config.yaml
model: "image classifier"
dataset: "Sentinel-2 satellite tiles (TerraMesh)"
train_examples: 72500
image_size: 32
crop_scale_min: 0.5
horizontal_flip: true
targets: ["main land cover"]
num_classes: 9
arch: "resnet_bottleneck"
norm: "batchnorm"
hidden_act: "gelu"
depths: [2, 2, 2, 2]
kernel_size: 3
stem: "deep"
avg_pool_shortcut: true
widths: [192, 384, 768, 1536]
loss: "cross_entropy"
init: "xavier_uniform"
residual_init: "none"
optimizer: "adam_atan2"
learning_rate: 0.0025
beta1: 0.9
beta2: 0.95
ema_decay: 0.99
max_steps: 25900
batch_size: 256
epochs: 91.5
lr_schedule: "cosine"
final_lr_fraction: 0.1
warmup_steps: 770
weight_decay: 0.0
Rows from block 5, named by matrix and row number. Rows with one number belong to one channel. Each number is 128 + 32 x the weight over its row's rms, rounded and kept within 0 to 255. All counts start at 0. After the name is the row's rms in percent of the matrix's.
# convs1: 3x3 conv (model.blocks.5.convs.1.weight, 192x192x3x3), inputs 8-15, a 3x3 kernel for each
# convs2: expand pointwise conv (model.blocks.5.convs.2.weight, 768x192x1x1, transposed), outputs 70-139
convs1.50 086 [ 17 160 124 117 169 122 107 149 115 147 136 134 126 156 131 109 126 142 178 172 170 121 126 153 131 117 161 105 135 131 133 158 128 135 121  98 130  89 142  90  96 120 113 113 159 145 180  91 151 143 107 118 107 128  86 206 130  92 149 105  92 131  93 116 192 117 131 122 105 128 116  94]
convs1.51 095 [ 16 117  81  42 148 106  43 123  84 146 156 149 172 132 114 149 123 111  86 121  69  91 127 118 148 177 120 109 138 120 121 128 109 128  98  62 135 120 123 144  96 102 138 123 149  62  92  38  78 106  86  64 102  91  86 136 132  87 126 118 106 133 102 104 130 118  96 115  89 100 110  84]
convs1.52 115 [104 131 114 122 131 101 103 129  89 151 119 149 128 121 139 129 122 138 158 160 161 154 116 125 170 143 130  92 128  75 145 193 100 121 132  72 151 126 147 133 122 126 132 127 130  89 112 125 142  88 134 179 155 176  98 115  91 153 141 122 151 138 108  69  77  73 130  88  88 134 115  79]
convs1.53 100 [128 179 137 124 158 153 117 163 146 101 115 118 119 130 113 122 126 134  94 111 105  95  85  88  97  54  93  72 121 101 112 123 110 110 109  97 112 125 142 123 128 127 111 103 121 106 177  70 101 139  77 106 120  94  41 170  77  45 148  63  41  88  37  70 169 102  88 150 103  83 103  76]
convs1.54 098 [139 141  99 131 190  89  91 139  71 127 131 153 115  96 137 131 104 128 155 154  98 182 190 115 166 163 110 168 106  59 148 165  66 146 136 122 145 140 148 138 113 130 161 143 138 169  99  83 166 165 119 162 171 154 185 136  93 162 132 129 182 170 165 200 131 102 138 118 107 152 164 140]
convs1.55 109 [ 98 117 116  93  98 105  94 107 109 113 120 145  97  74 131 133  96 140  88 121  88  93 149 115  92 140 113  90 113  43  79 122  56  58  40  44 116 112 133  92  74 127 125 109 144  63  92  33 112 133 111  90 105 148 101 119  94  90 125 111  61  37  83  88 125  82  66 136  97  54  63  70]
convs1.56 086 [ 85 133 132  98 143 151 113 148 157 166 160 173 145 122 144 137 138 159 132 122 130 172 167 194 196 177 181 127 106 114 136 151 125 128 149 125 126 142 150 125 125 143 104 131 142  93 120  66 123 153 109  77 124 136  57 119  79 110 132 114  98  93 130  84 141  96 138 144 135  96  92 120]
convs1.57 092 [ 80 141 115  80 118 115 102 143 146  99 112 133 114 125 125 121 126 131 138 144 143 144 149 162 155 129 137 114 137 133 124 159 113  81  89  74 114 116 148 117 105 118 101  93 115 164 161 107 150 147  95 133  99  73 121 184 114  86 145  57  60  61  19 138 187 126 138 164  94 112  95  55]
convs1.58 119 [130 148 143 138 141 119 127 141 112 139 117 143 133 121 132 135 127 141 151 163 176 141 116 135 148 128 133 116 165 128 148 197 151 111 122 100 144 127 142 124 122 126 126 127 138 113 133 162 132 116 155 168 152 188 101 126 117 120 126 130 103  78  92 100  99 107 119  91 107 104  75  78]
convs1.59 103 [121 163 133  96 120  91  79 119 108 115  99 120 118 123 135 135 139 133 158 185 178 109 146 136 108 144 134  68 142  68  92 185  92 100 155  89 115 102 121 107 111 117 121 128 131 118 146 127 100 131 120 114 153 151  57 118  98  63 139 110  92 151 103  54  96  63  77 128  84  99 133  97]
convs1.60 094 [ 89 138 131  98 154 129  96 138 114 121 131 108 120 142 108  90 103  78 102 132 110  79  92  76 116 159 154  98 116 101  97 128  87 119 151 125 140 157 137 141 159 117 112 114 109 100  97 107 136 141 158 119 178 160  92 103  88 103 123 102 137 189 154 105  96  95 100 106 112 107 171 139]
convs1.61 116 [ 36 120 155  57 145 159  68 121 134 143 143 146 105  85  91 142 111 133  91 130 117 108 139 145 100 131 129  79 133 100  92 160 126  73  81  54 125 123 134  77  67  89 102  93 131  67 130 138 120 173 160  86 126 157  40 121 117  50 139 131  32  95  73  52 127 134  84 144 115  61 105  97]
convs1.62 116 [113 161 125  89 116  92  81 123  97 122 112 134 129 124 134 134 129 136 165 191 171 127 128 129 111 126 125  54 122  98  84 169 130  92 134 113 108 105 131 117 121 129 113 119 137  96 153 146  78 127 139 114 122 159  17 111 102  29 138 148  60 117 109  13 111  72  36 123 114  54 100 102]
convs1.63 106 [111 159 128  91 129 101  81 129 108 115 104 121 120 124 127 129 132 135 147 174 178 102 140 145 115 145 148  45 134  69 100 175 107  96 157  90 107 101 127 104  96 119 127 136 149 100 136 137  80 127 118 101 126 136  47 109  94  58 126 115  92 144 108  29  95  60  74 119  91  86 129  94]
convs1.64 085 [138 166 134 110 185 151  55 126 116 122 117 127 114 130 153 116 130 135 113 128  35 124 149 103 100 149 140 147 107 101 134 171 131  81 137 143 132 145 171 116 129 171 149 162 180  76 134  94 108 134  83 114 132 140 106 113  90 126 112 117 135 141 129 103 110 102 117 121 113 146 150 141]
convs1.65 086 [ 76 121 105  74 113 129  99 121 133 153 182 145 127 145 134 120 172 149 129 161 143 177 188 202 198 191 188 134  74 142 154 109 154 166 124 160 116 175 120 132 158 140 123 176 150  65 123  65  98 148  88  47 108 127  84 107  92 128 124 116 140 103 142  97 126 112 126 116 136 124  72 133]
convs1.66 117 [136 138 143 131  97 116 126 116 105 131 106 128 133 135 133 128 133 133 176 160 189 164 101 136 161 106 130  77  83  81 132 145 121 112  90  90 127 109 127 123 125 120 116 122 126 115 109 149 139  73 149 168 126 179  91  87 100 131 108 116 114  80  99  65  29  82 124  43  98 119  79  95]
convs1.67 116 [100 154 136  98 126  99  79 117 103 131 114 126 130 115 111 136 117 134 138 174 168 136 142 139 116 128 113  48 109  84  78 159 116  79 119  91 119 102 121 117 112 112 122 117 129  75 145 173  75 135 148  97 121 154  18  99  90  54 117 127  67 100 103  16 111  82  69 129 128  82 108 119]
convs1.68 092 [105 129 102 113 159 119  97 152 121 106 123 124 106 115 135 127 117 135 112 117 100 125 160 128 149 196 141 118 149  93 124 168 111 142 186 153 126 130 135 108 107 130 147 145 157 122 140 121 170 202 163 156 180 188 123 135 111 126 155 142 171 152 188 127 124  98 123 153 119 171 142 162]
convs1.69 095 [189 186 186 121  78 108 135 113  94 113  94 103 137 155 146 121 127 127 208 194 192 154  78 118 126  63 107  73  84  96  85  98 113  99  64  82 121 108 108 122 145 123  89 113 114 211 202 203 163 110 157 165 112 159  91 105 112  97 127 109  67  69  68  89  79 113 128 109 124 122 109 111]
convs1.70 090 [ 48 114  81  48 113  70  46  95  57 106 127 113 152 156 155 138 145 137 175 189 182 165 163 204 180 184 203 156 169 198 132 153 158 159 150 166 130 131 136 141 130 136 135 146 140 105 149  53  95 146  98 141 164 153 145 215 165 122 151 130 159 147 169 121 183 133  97 136 102 130  90 139]
convs1.71 122 [111 136 132 135 133 133 103 130 122 140 115 138 126 123 136 125 123 130 156 141 162 136 110 133 157 129 138 115 140  95 140 182 116  91  97  74 140 126 138 127 121 120 127 130 131 103 112 135 120  90 139 147 134 181 112 134 121 130 133 125 117  87 100  66  65  82 100  67  90  92  68  77]
convs2.50 120 [ 87 135  95 122 145 171 143 111 143 140 105 120 142 160 117 135  96 130  74 126 125 114 113 163 135  74 122 184 134 135 160  53 161 149 165 125  99 110 127  73 145 160 128 112 124 157 129 110 123 173 132 132 118 154  93 124 137 120 178 190 153 114 111 116 137  97 129 108 131  97]
convs2.51 102 [150 152 178 101 141 176 158 181 138 147 106 122 121 164 105 128  94 120 132 123  66  84  88 194 133  65 115 176 176 114 145  98 145 144 153 112 103 104 114 115 123 145 147 120 135 148  98 124 124 145 157 134 114 145  50 140 149 149 178 166 204 130  84 108 150 107 119 123 122  70]
convs2.52 081 [106 111 170 119 111 104 182 148 171 155 167 122 139 157 142  75 151  73 104  94 122 141 113 171 189 133 255 124  75 131 144 112 126 127 141 135 103 127 166 117 110 118 146  63 199  62 125 116 111 137 186 138  87 178 127 109 137 156 110 133 125 127  85 150  22 123 121 174 126 104]
convs2.53 117 [108 147  94 133 148 184 145 123 160 131  64 111 122 143  99 130  87 126 161 134 118  96 118 141 133  34 133 149 175 117 161  85 166 151 164 103  79  83  92  89 177 142 126  62 114 161 114 106 142 169 146 164  41 167  66  95 123 142 170 192 167 104  87 113 131  88  83 128 126 111]
convs2.54 090 [ 44  86  98 132 112  98 167 127 163 173 161 121  71 132  80 115 110 112 127 147  67 140 151 180 108  78 145 115  32 113 100  97 106  83 148 122  71  79 168 122 120  98 104  92 147 128 105  56 140 116 151 113  73  89  95 117 127  91 112 113 139  97 128 150  67 102 121  97  71 131]
convs2.55 103 [150 132 130 137 138 162 121 113 114 127 133  90 141 140 132 116  98  68 109  61  85 128 114 148 120  72 137 104 152 159 162 112 159 129 144 126  83  84 106  92 123 187 145  88 127 103 124 118 142 144 138 138  65 117  49  97 125 157 129 177 149 105  40  89 109  91 118  74 100  84]
convs2.56 110 [119 136 113 150 125 157 142  79 176 159 132 137  17 129  76 107  96 129  89 154 112  71 125 136 133 135 148 147 133 128 133  62 122 130 116  95  95  92  65  86 144 144  96 113 111 104  64  85 155 155  74 139 104 137  96  37  87 112 174 119 132 121 123  97 130  93  75 105  87  73]
convs2.57 110 [119 138 110 135 130 163 139 116 131 129  61 126 120 186 124 131  92 129 152 135  99  93  98 128 138  58 129 135 179 123 135 122 153 160 163 108  99  83  85  93 156 131 129  85  98 155 100 103 140 177 155 169  31 142  65  94  99 140 174 183 170 119  73 105 140  87  85 140 124 104]
convs2.58 075 [110 119 165 114 120 101 163 138 187 187 158 116 111 141 101  91 150  82 107 110 141 107 103 156 224 124 255 143  78 111 165 130 151 138 139 129  90 127 131 138  99 121 123 107 204  72  96 115 111 149 146 108  99 188 133 106 136 153  86 115 112 105  93 125  58 108 115 147 119  99]
convs2.59 085 [151 130 160 121 114 121 145 145  97 169 141  95 136 136 112  75 108  21 114  91 110 106  69 133 137 130 134 143 131  95 172  98 163  87 123 121  89 149 121  86  89 155 199  89 125  98 138  88  45 132 165 101  94 102  99  88 196 220 104 147 114  70 111 118 136 150 112 135 143  69]
convs2.60 091 [176 121 129 122 147 107  90 161 165 176 130 151  39  81 126 105 132 139 128 107 164  76 158 125 163 148 136 127 172 121 150 121 170 118 193 101 138 114 154 127 137 144  65 133  87 121  98 115  74 191 100  98 156 176 147  95 113 123  92  96  69 123 126 109 128 105  99  94 127 132]
convs2.61 087 [ 93 156 161 200 147 136 130 120 102 168 113 120 124 183  94 150 114  90  83 119  99  94  82 161 123  27 147 172 175 134 180  83 174 170 179 161  63 125 103  86 176 145 143  83 179 150  89 107 137 141 149 124  94 134  96 100 144 156 145 159 211 140  87 125 106  74  94 119 132  57]
convs2.62 082 [129 161 144 131 125 131 120 136 107 183 125  82 124 124  81 106 118  56 135  66 100 111 100 155 109  84 145 156 169  84 170  95 178 142 157 132  93 121  95 108 106 160 162 106 161 115 128 111  88 133 140  90  83 114  96  94 165 185 113 174 157  99  81 128 112 136  99 147 131 102]
convs2.63 085 [150 123 155 136 114 132 142 134 104 158 154  94 131 130 123  79 101  26 116  91 124 117  74 141 117 135 126 148 139 107 164 103 165  91 123 118  92 144 125  70  85 165 182  81 140 100 127  85  72 144 161  92 101 102  72 104 188 202 111 159 100  88 107 120 115 159 114 146 128  77]
convs2.64 102 [103 116 104 116 151 216 145  93 100 141 131 145  87 160 107 152  35 121 104 119  72 128 131 153 105  62 125 137 141 131 209  67 160  93 118  93  79  91 114  62 123 139 120  93 131 105 120  75 155 127 126 131 103 111  95 113 172 103 173 154 172  97  82 125  96 116  93  94  86  89]
convs2.65 112 [ 95 150 122 144 126 148 133  67 161 152 165 138  40 151  86 115 116 115 101 160 114  91 130 132 147 117 160 136 122 122 113  68 131 131 121  84  88  85  43  87 142 146  90 115 120  93  77  99 160 136  83 147 100 118 108  22  58 115 159 115 144 106 109 119 110 112  94  89  86  60]
convs2.66 082 [137 116 194 123 154 134 151 163 164 133 157 129 180 139 134 154 138  92 121 139 172 108 148 180 172 106 231 172 108 113 152 136 155 153 144 114 130 141 142 114 112 154 130 113 232 119 130 111 141 132 177 113 121 169  84 117 147 176 105 138 118 117  94 154 115 125 148 157 118 108]
convs2.67 079 [138 132 159 157 117 112 118 126 102 165 109  99 120 156  99 131 101  72 129  63 113 109 143 157 143  73 145 141 160  90 168 101 146 147 178 124  92 136  80  99 112 161 145 121 178 117  81 105  98 117 143 102  68  94  66  88 149 195 122 182 187 125  95 144 123  91  99 129 118 106]
convs2.68 093 [ 85 139  62 146 157 118 115 149 149 254 142 135  77 107 105 135 122 123  89 126 133 111 132 199 156 131 152 117 132 124 131  80 141 103 139 129  86 106 127 126 169  63  77 108 175 158  88 106 104 163  87 127 132 126 103  68 120  60 160  69 123 102 136  94 109  96 109  50 150 118]
convs2.69 099 [158 141 198 134 182 136 153 172 165 146 147 138 142 138 103 156 132 117 130 165 165  86 161 132 184 114 158 185 129 106 144 138 192 175 149 120 143 132 139 122 125 186 125 169 209 144 118  98 151 101 138 103 155 175 101 121 164 152  93 145 102 109 106 138 145 119 128 120 110 102]
convs2.70 107 [123 125 104 173 206 149 119 119 160 129 116 150 110 165 157 147 122 115  96  99 117 103 123 115 144  82 136 143 190 134 143 112 167 162 181 149  98 111  97 102 183 122 146  30 100 157  92  92 129 128 101 131  48 134 103  93  54 108 138 178 122 163  95 141 129  71 104  90 108 132]
convs2.71 076 [106 115 140  93 124  93 147 134 147 147 161 123 176 125 151  97 136  78 133  86 132 135 112 156 179 125 241 139  70 129 130 129 132 125 101 121 104 149 137  82  80 122 174  88 204 107 135 114 129 124 194 102  98 157 124 113 114 205  76 144 105  99 101 135  86 121 121 181 138 108]