config.yaml
arch: "resnet_bottleneck"
model: "image classifier"
dataset: "Sentinel-2 satellite tiles (TerraMesh)"
train_examples: 72500
image_size: 32
crop_scale_min: 0.5
horizontal_flip: true
targets: ["main land cover"]
num_classes: 9
norm: "batchnorm"
activation: "gelu"
depths: [2, 2, 2, 2]
kernel_size: 3
stem: "deep"
avg_pool_shortcut: true
widths: [192, 384, 768, 1536]
loss: "cross_entropy"
init: "xavier_uniform"
residual_init: "none"
optimizer: "adam_atan2"
lr: 0.0025
beta1: 0.9
beta2: 0.95
ema_decay: 0.99
steps: 25900
batch_size: 256
epochs: 91.5
lr_schedule: "cosine"
final_lr_fraction: 0.1
warmup_steps: 770
weight_decay: 0.0
Rows from block 3 of a small image classifier, named by matrix and row number. Rows with one number belong to one channel. Each number is 500 + 25 x the weight over its row's rms, rounded and kept within 0 to 999. All counts start at 0. Numbers have three digits each. After the name is the row's rms in percent of the matrix's.
After each channel's rows are labels from the 100 images, of 14848, where the channel reaches its highest value: "strongest on" is what is common among them. Only what is clearly more common there than usual is listed. The data: Sentinel-2 satellite tiles (TerraMesh). In brackets: how many of the 100.
# convs1: 3x3 conv (model.blocks.3.convs.1.weight, 96x96x3x3, each kernel summed), inputs 0-47
# convs2: expand pointwise conv (model.blocks.3.convs.2.weight, 384x96x1x1, transposed), outputs 0-63

convs1.78 094:517521463483522475459481518480499506501499467484491528522480469504477474500518528543518468500517495522492492495419478512533551472495510499521514
convs2.78 093:511479534509482476484453490491502455505490484536469457511456493505487470499474488484490477503464455472523485485503515499481480473509489475462478472465474502501532439463464494490466517486501499
strongest on: clouds (56)

convs1.0 065:492503504504535503508549537503499550482520517538493517507537554526515503512559500486495497547541518519533495502459547505485485547554497491538509
convs2.0 116:491513510500475487507491481505501466463470482473496462531486522441476458487509485521466463518505488491545506520420475517532473482492469508471496464504458540505526504478514475476495480532489452
strongest on: snow or ice (97); main land cover: snow or ice (96)

convs1.11 111:481520465507524481478541493496459468481487497503488533485503496463540485531459481478493464566547495516524506509463507467485470500514498511509490
convs2.11 104:520492497491516520516501470502488519504505510499468485498509486469445495491506501493401494495489511492536493481497510488474517470452490510469482504455498520522522498498478502491496451477485470
strongest on: clouds (93); main land cover: clouds (42)

convs1.85 101:512511512482546474493498511501522511506511494517517492501528526512488507512505472494515515435516483481506478483484502550463422499502520551444501
convs2.85 113:552505473555439518523495512539492442522452514523503510548523483504496497510525530465508481528437494527558499527457525478505536494497516490505485513491489552449549535478503521482517540553515473
strongest on: water (68)

convs1.38 114:516515486506519514513504501500501506503511466453522469440507521523499506488474470507522494509505485507494476515536486486524475514504520532494445
convs2.38 094:518424481482513429482483511487496466533473484499476531532508506504493543446495494488522472531494451498456527494479528471520511490508525517495499489496490503455459455475484492473507526474488490
strongest on: clouds (48); main land cover: built area (25)

convs1.33 057:490503518450466523516520481553492503514493508549546490491485504523533521488477466519505528500530501479502489519503522544516506514485533464504522
convs2.33 113:547503479485459498526489517455483471500522468479493532537476511458467496448514484491487493498497491523480474489498442491479541442505502476482493536489481493498504480545512549509524518483513483
strongest on: water (71); flooded vegetation (29)

convs1.64 107:511474522490493490502500529507523468496484481491480491488509491518469518506524462454477518517489508433443492479489504512491498497448466479508499
convs2.64 080:484484495460484518501501486493452499518456512503495477512503495510480510501576492493475513484477491491533505460500497454498512503507500529495503512511526506493498484529491517450514535492530487
strongest on: trees (89); crops (76); built area (63); main land cover: crops (43)

convs1.60 047:518501519451477477491536485469443544523481513481466539496503518498455515506524496505532487506506519505494536525478542523451511516503479503574497
convs2.60 103:516544501500499492482548478524497459519472522506493477501496498540487485491503481497538466510522460452541501528498501514515525518532410528512509477479508524538534514476519483468448525513526493
strongest on: crops (66); main land cover: crops (52)

convs1.45 061:468477501459488527491472523534509552484471542473499541455491455517507498520499487445476487562487512508496509489529515483495478451502502463515483
convs2.45 125:498479501506550507519520517517485456506501436474472493487494532476475486498520468509499534516519510481529448490488462489497482476516475519484480516485458561535538497518501508507469532522501505
strongest on: snow or ice (93); main land cover: snow or ice (92)

convs1.39 056:451492501462491470524508481534488532505498485456501486505510494501450525511516501521525494503514524495478522485507486499477485514493442448549456
convs2.39 115:508508501453507527485534496493481506471451525472482517488467491496512506504501483496499432506504520473497430519518521491505522507520443530499473508486543500514538518525503512480439504488494506
strongest on: water (72); flooded vegetation (31)

convs1.80 058:513464514519510515492563494478516489469493520511514510505512528475480530518533478494519504498518481502520490489457552530487426527548496525504476
convs2.80 110:493505507448487530517535522488495521516422506456509475519502495483531509494508486527539442550456463525479478535460537503479501520510509525530497511506510502517486511484478519483497468521495463
strongest on: clouds (91); main land cover: trees (45)

convs1.35 138:498495459509523488528523492518444494473485497519506525493490490470541464510511507483489460538532487491521493502504512506470485522500473513538487
convs2.35 086:505512546499501534407521459532510526515501514474503495521519481509477471481488494464452490486470491493518496505503501508514505475424503508450409475496505507508515510482469515489492467486469482
strongest on: clouds (90); main land cover: clouds (48)

convs1.22 110:528539483516521473504504501478487500528472455489496501464518485515468491502469444450484506498522497505513506542475474476504468508487517526492475
convs2.22 091:528449508489512426495489510488483464513466507524480500532522493512485536449488495485524450508497485473494529507484541483500512487498509510476498491480478499469473442442456467477517506460487470
strongest on: clouds (75); crops (64)

convs1.25 122:457505528514481532526493494515498502492526525540509510509503497497491515484479488515508503452535510429440499515500454472532514523456486456506491
convs2.25 085:491564500487525490535508492498501491532464505486504518453502468469545472535497493492494468480480552524488490492485482462499445522512505538500502517552490517489514528497555557491526524475488529
strongest on: trees (89); main land cover: trees (50)

convs1.37 116:488507517535476516494519429491444484523472509483496525474478547511512487462515499521552511491496534518523514490501516501514523515542515471504490
convs2.37 099:527491546505480466504437467535514498466492494489517502479481493500487455497534483508533497471510471473494490520495467437465472473477512489504493527535478487550530540474489528508483490535475519
strongest on: clouds (52)

convs1.70 107:474520516518518485521550557494485437486471490545498546491502531471422514531472473456503473469529519483517472538500499479509487494509493551495481
convs2.70 101:514509498490482481499514494478484483511500489523418503498484502453465473445478484512472467498498500469504489490467513505480512463497487508499467491484498508489511472472510464469495499484500468
strongest on: clouds (64)

convs1.23 102:473519506526498513535528483515495495537521479447522497487526546535556512519495498523511520527534496499514524489578495495530539540494505473491446
convs2.23 091:518476473528531476483511532499502474505520482547495493494505523486461521440515497495487501471523448520512509489478528482510502512500525552488498515533458504519493486538492539484518479503481468
strongest on: crops (81); built area (71); main land cover: crops (58)

convs1.40 135:532488436521514504502513497523476516508488503530510530501416477520493419492521508515521474504516525496508494508503501521492491449514490496514488
convs2.40 081:492515531529500547446492431524488511497513499522499456520485448521488475520505507479482506490498467472520455490509507510506510465439492518466446447502515480519521491523488538511477527491497508
strongest on: water (73); flooded vegetation (53); main land cover: flooded vegetation (25)

convs1.53 111:517520486510506479490545494505487431516469505504505514527516462503494489517538490464509524504531506495537514513478508519460499518502422487500472
convs2.53 097:527473516513510491495484481498465465521526521519436458482496471499475497481502492503500490510492489494522491487497509459444502492494503510493498496492500495485517493482485465490497495468474496
strongest on: clouds (37); flooded vegetation (33)

convs1.26 114:514489502498542482495501496506514452498481483486414482511515492508461502497519459478474509497503496448439494490477477504477485484445460513478491
convs2.26 085:496425511453470520492497470506444490515492514515510490499521503498478498475570516480484504486493490512537537482502503494479513517513516506495519487517503512478508516492484507427542514505523498
strongest on: crops (80); built area (67); main land cover: crops (52)

convs1.91 128:500480504473509486509476520514502469492495488513494509509497508503481503498514488471453504504500492394398492485515472501487509508406485484526491
convs2.91 080:493490475444536507519523494468447500512485511503536516515523496512496537515549503472492520543496534497515535450511517450507514515485512542480516518515520526489522483513465504405529514476510508
strongest on: trees (90)

convs1.6 092:513462464489468494485518520504473501485456490501485537479424506497496459506523500477509435512473523487513480473498508536490521509526511485542471
convs2.6 089:517524535521482513470487454539516507490500502514496466515496482501496473494467478458472507535508468500543499516494474517495462496444457496462479448497482511523535470509485488501477496514513484
strongest on: snow or ice (85); main land cover: snow or ice (83)

convs1.50 044:509486490511529490482533478423477525471513547536471496480480514447433507482500469489495472471515461499504466482531500503470456537509492492493486
convs2.50 113:495534539500549508486560527482506503518495517521482488454504485528488505514480517537491491441517500488517489509515522506499518493497427527515502474446549496523540512475486469524468531492523507
strongest on: main land cover: water (32); flooded vegetation (28)

convs1.34 071:529447500445552511512496502524496563475514493511500485487497511480481497523485470499497485455527508489501490492498514528532438501513509529446466
convs2.34 099:515494481472513520533491481506498488525492491501493518523497505531522519534507524506500517502490483542522499494451489509510534496525522520469492520468527557517550511537512507462500512540489483
strongest on: water (67); flooded vegetation (31)

convs1.10 087:491527467493508519434475542471525490511512498500486545539500499530466480493492516529531473495500494526518482501474459484521487478523518570536484
convs2.10 099:511491518490488494479501482506481480508498459524464452520446472508478492501494484518477470496477483460491479478512498501498487463490483501436467449491499497480494466472452501503450517501500499
strongest on: clouds (40)

convs1.95 129:426497514499486527509499486490492466456518523498500533483486490453487508476455490507522481474499481507483491481489488431520500494496524476520483
convs2.95 084:498569514501529477515518490491503507481494509482483506443504444467492488527488498474501474475472503514498454506522469475469465472505508463496494524543484488482502542521512508533486488469512473
strongest on: main land cover: snow or ice (33)

convs1.55 098:534532492499534528484471496477501456552519533509504490512500484542486491476543495500474531490530525494489526522475461524500524495457513537527518
convs2.55 110:500495495513472483503479483514491457543482511509445495495445460535483498514521454476513470500471471502490513519518502473507523483503517477500520507500474505438502514529454497500507532474510476
strongest on: water (65)

convs1.30 076:507512469491521502522518493530505555507503530476495555490525517506466523543477516516483493500536494534489503527451492486513436493538493525543502
convs2.30 116:474482508482468501504510490502516469478493472502433490511469488460459465487495502476433505478493505452518474509443501501502495462490479486483498500497473515514486493476496511490479488491517461
strongest on: clouds (49)

convs1.94 121:482489520502477500544534507532502402507464501518475507491537510507528537534517491486512520529513484439479515496515498502488501510455438489527475
convs2.94 088:492497504499504499495499505463417498499504521521498528520492492499499530523583493497484503498468450511516499466505511482498505522527489525495469497537507509508503509539508528474520531509486496
strongest on: crops (65); main land cover: rangeland (44)

convs1.76 122:517515480533533507545528468536462511475502510502514522499485468475549483481490512517509482557546507496523495517489494500476480530510478522536480
convs2.76 086:506478527496515544433502439519494526518493499474504481509511483486472488504515489486488497490474500484527502490482495477500512456452524517465419452502518507519516497468493538485498475479455505
strongest on: clouds (98); main land cover: clouds (27)

convs1.58 100:471498529531520486517525540515488484494479481532484514472485489482477533515478462473506491513500526528540479543463526482505476498509521533505462
convs2.58 102:497495500484499456503501488487491503522509489495411502507492510461469498459481477511525463524511504488466480473441496516490509512506496527518483491470500503478481480483511485464505494485497478
strongest on: main land cover: snow or ice (40); clouds (39)

convs1.82 136:495504458494528481510517509511457517450490481520503535498477489486528448501491511518512459530541486491509464518498501499478516531509477510523490
convs2.82 092:492510544497485522400502467529507528505498491485487480533486499519479472489505493463476470487465502472517493505488527499528491470444511499449394415509502512526501522471470494497506483511459484
strongest on: clouds (73)

convs1.13 050:434504512532537508493491492491525491488485494526500511525507528513424482535529451503502513464550495512493504505504499522530484512525508513576492
convs2.13 120:518470521479482537501444508512483499460513477523515514524461495512473516492517520519498483472503482539526538484521512519471513500484507511482515478485503506503517462497456536526468467492494487
strongest on: snow or ice (68); main land cover: snow or ice (65)

convs1.51 064:505447474532521518508527515439480503477534519479485480515478492508549485508502463507487487463516477492503439492511516507502502521513540535460499
convs2.51 111:527524485537483518501523546493522493554487467561493482535509535494471539468504490440528495536533476473475482476510487490486543480532467461528522512459496525499509499505496502522454538478562502
strongest on: main land cover: water (31)

convs1.36 122:480530511532508509492524429490430496515465511496507528479502557482530496484505505502527510517521517501512526486497508512503504532517498493533488
convs2.36 093:548488536517531493493475453527496515498531525505524472488518482499478475489493495516495528469492493480507501512482477467472520454460502502480488500490496487552512540458491493492485463491467516
strongest on: clouds (94); main land cover: clouds (26)

convs1.24 122:501516514498513495520475512528495459501480491552487505498503489503511511499502492460461509510541505391435506488520461494510511536434465475522488
convs2.24 088:503487518480531506513532503449435503542468495510520508539511492499488520527571506487472515529472484528485504481478495429522499519492526531464515510524509515487507480521501538463526546441498494
strongest on: trees (93); crops (65)

convs1.41 126:498494491478485468467466517508475456511480469485501505493462445521486459465525522529522517499493515513506500467471503526465498434506521503478507
convs2.41 093:447506547481507496466456490508434480496498458512477477493446482489510472524485493475497478541472476485481469502513523505489482482512494483496486473499519506496496478477496480499486543526478538
strongest on: flooded vegetation (36)

convs1.48 053:545484480553507536517499534470501496480521505471500512498472507502497453488506513502490492499533485498496457521530466540523508499523498531473495
convs2.48 113:486490516467509477499571529466517494530519489528496472518471526532519532510483532482507509521495490519514466546496490540456508487541505462523520537480508522509506506496489463537490547457502489
strongest on: main land cover: crops (50)

convs1.81 117:528497486507514493488499504496486470494518448491529472459494448523468491505492488482486489483524494498496487497512510498517472461486519485432466
convs2.81 080:514468493494498458523466491522509481506449512502483498528511509487510530506471475465521444547493462489481516492508557474515517501504509515501504481475497505406499479467475474465514549531508497
strongest on: built area (65); crops (64)

convs1.72 055:506483475510509509484551516504510508477492535535459474487481507463470526502476459505456465421494496519524444491505487500519465562523499499514517
convs2.72 119:473520532500539519498516510465526497517494435533504508496477538480499512493486514512489493495525502517470492486496533508454474485533506461517520505461519501523513518493496490537522498474507514
strongest on: built area (69); crops (67); clouds (47); main land cover: crops (42)

convs1.54 074:495499505495536532527494509525518487500455532543504457463504457479489516514466459458477496511519549503518478516470473446546471499517493531474465
convs2.54 104:544472482524458472520531527483499481564508491483477473501492510490469490447508518509517483470501480512468510501524509511496508524532513499508527526482505499502490486502485494483509510498509469
strongest on: crops (77); built area (70); main land cover: crops (52)

convs1.71 059:510487493532533506518516521522476499477523543554516527491497498466522501531477480492479500507519464493512505524497507453500479490494495586532527
convs2.71 112:465511510471513543482498478473506502546435460470505508518500525475522478531511469497467444550525515479470505505448494489491484477505509524487500476530514527452520481503519535527511493465471455
strongest on: clouds (71); main land cover: trees (42)

convs1.67 115:487495518524495471518534467540478434532460483505460471499519497534518522509540502497507537518529490478495535498492503509455528512461435477523497
convs2.67 088:513516517513505489487504498455405494496517506513503508454490491508507493525568510543485499500454468525495533479517512456473500530510506491477500494520500496523486546562506510473526526532468507
strongest on: trees (88); crops (69); main land cover: crops (45)

convs1.90 084:454531494510548510543520482561491478505508521537490530500527485494502522507460479503481508509543521489503522520477464454520494511499497525486485
convs2.90 108:486510504481484467534519499471483469506514469477462485515463480469504477480504478499432472486478495534522492507454489492484493459503504510495512486487491567534527506504505503487491500525485447
strongest on: snow or ice (61); main land cover: snow or ice (58); clouds (36)

convs1.62 119:508512515508490492524478534506511454494470484506483498491522532489488520495509476448479514522522493406442502488516463501499508545443482473529484
convs2.62 083:470493504473504515496517499472390505508484523527530501537505506514483517500586516496494510496482503534511503490506503428507511508501526538471501521540501522498507490521511528446533519486510493
strongest on: trees (92); main land cover: trees (41)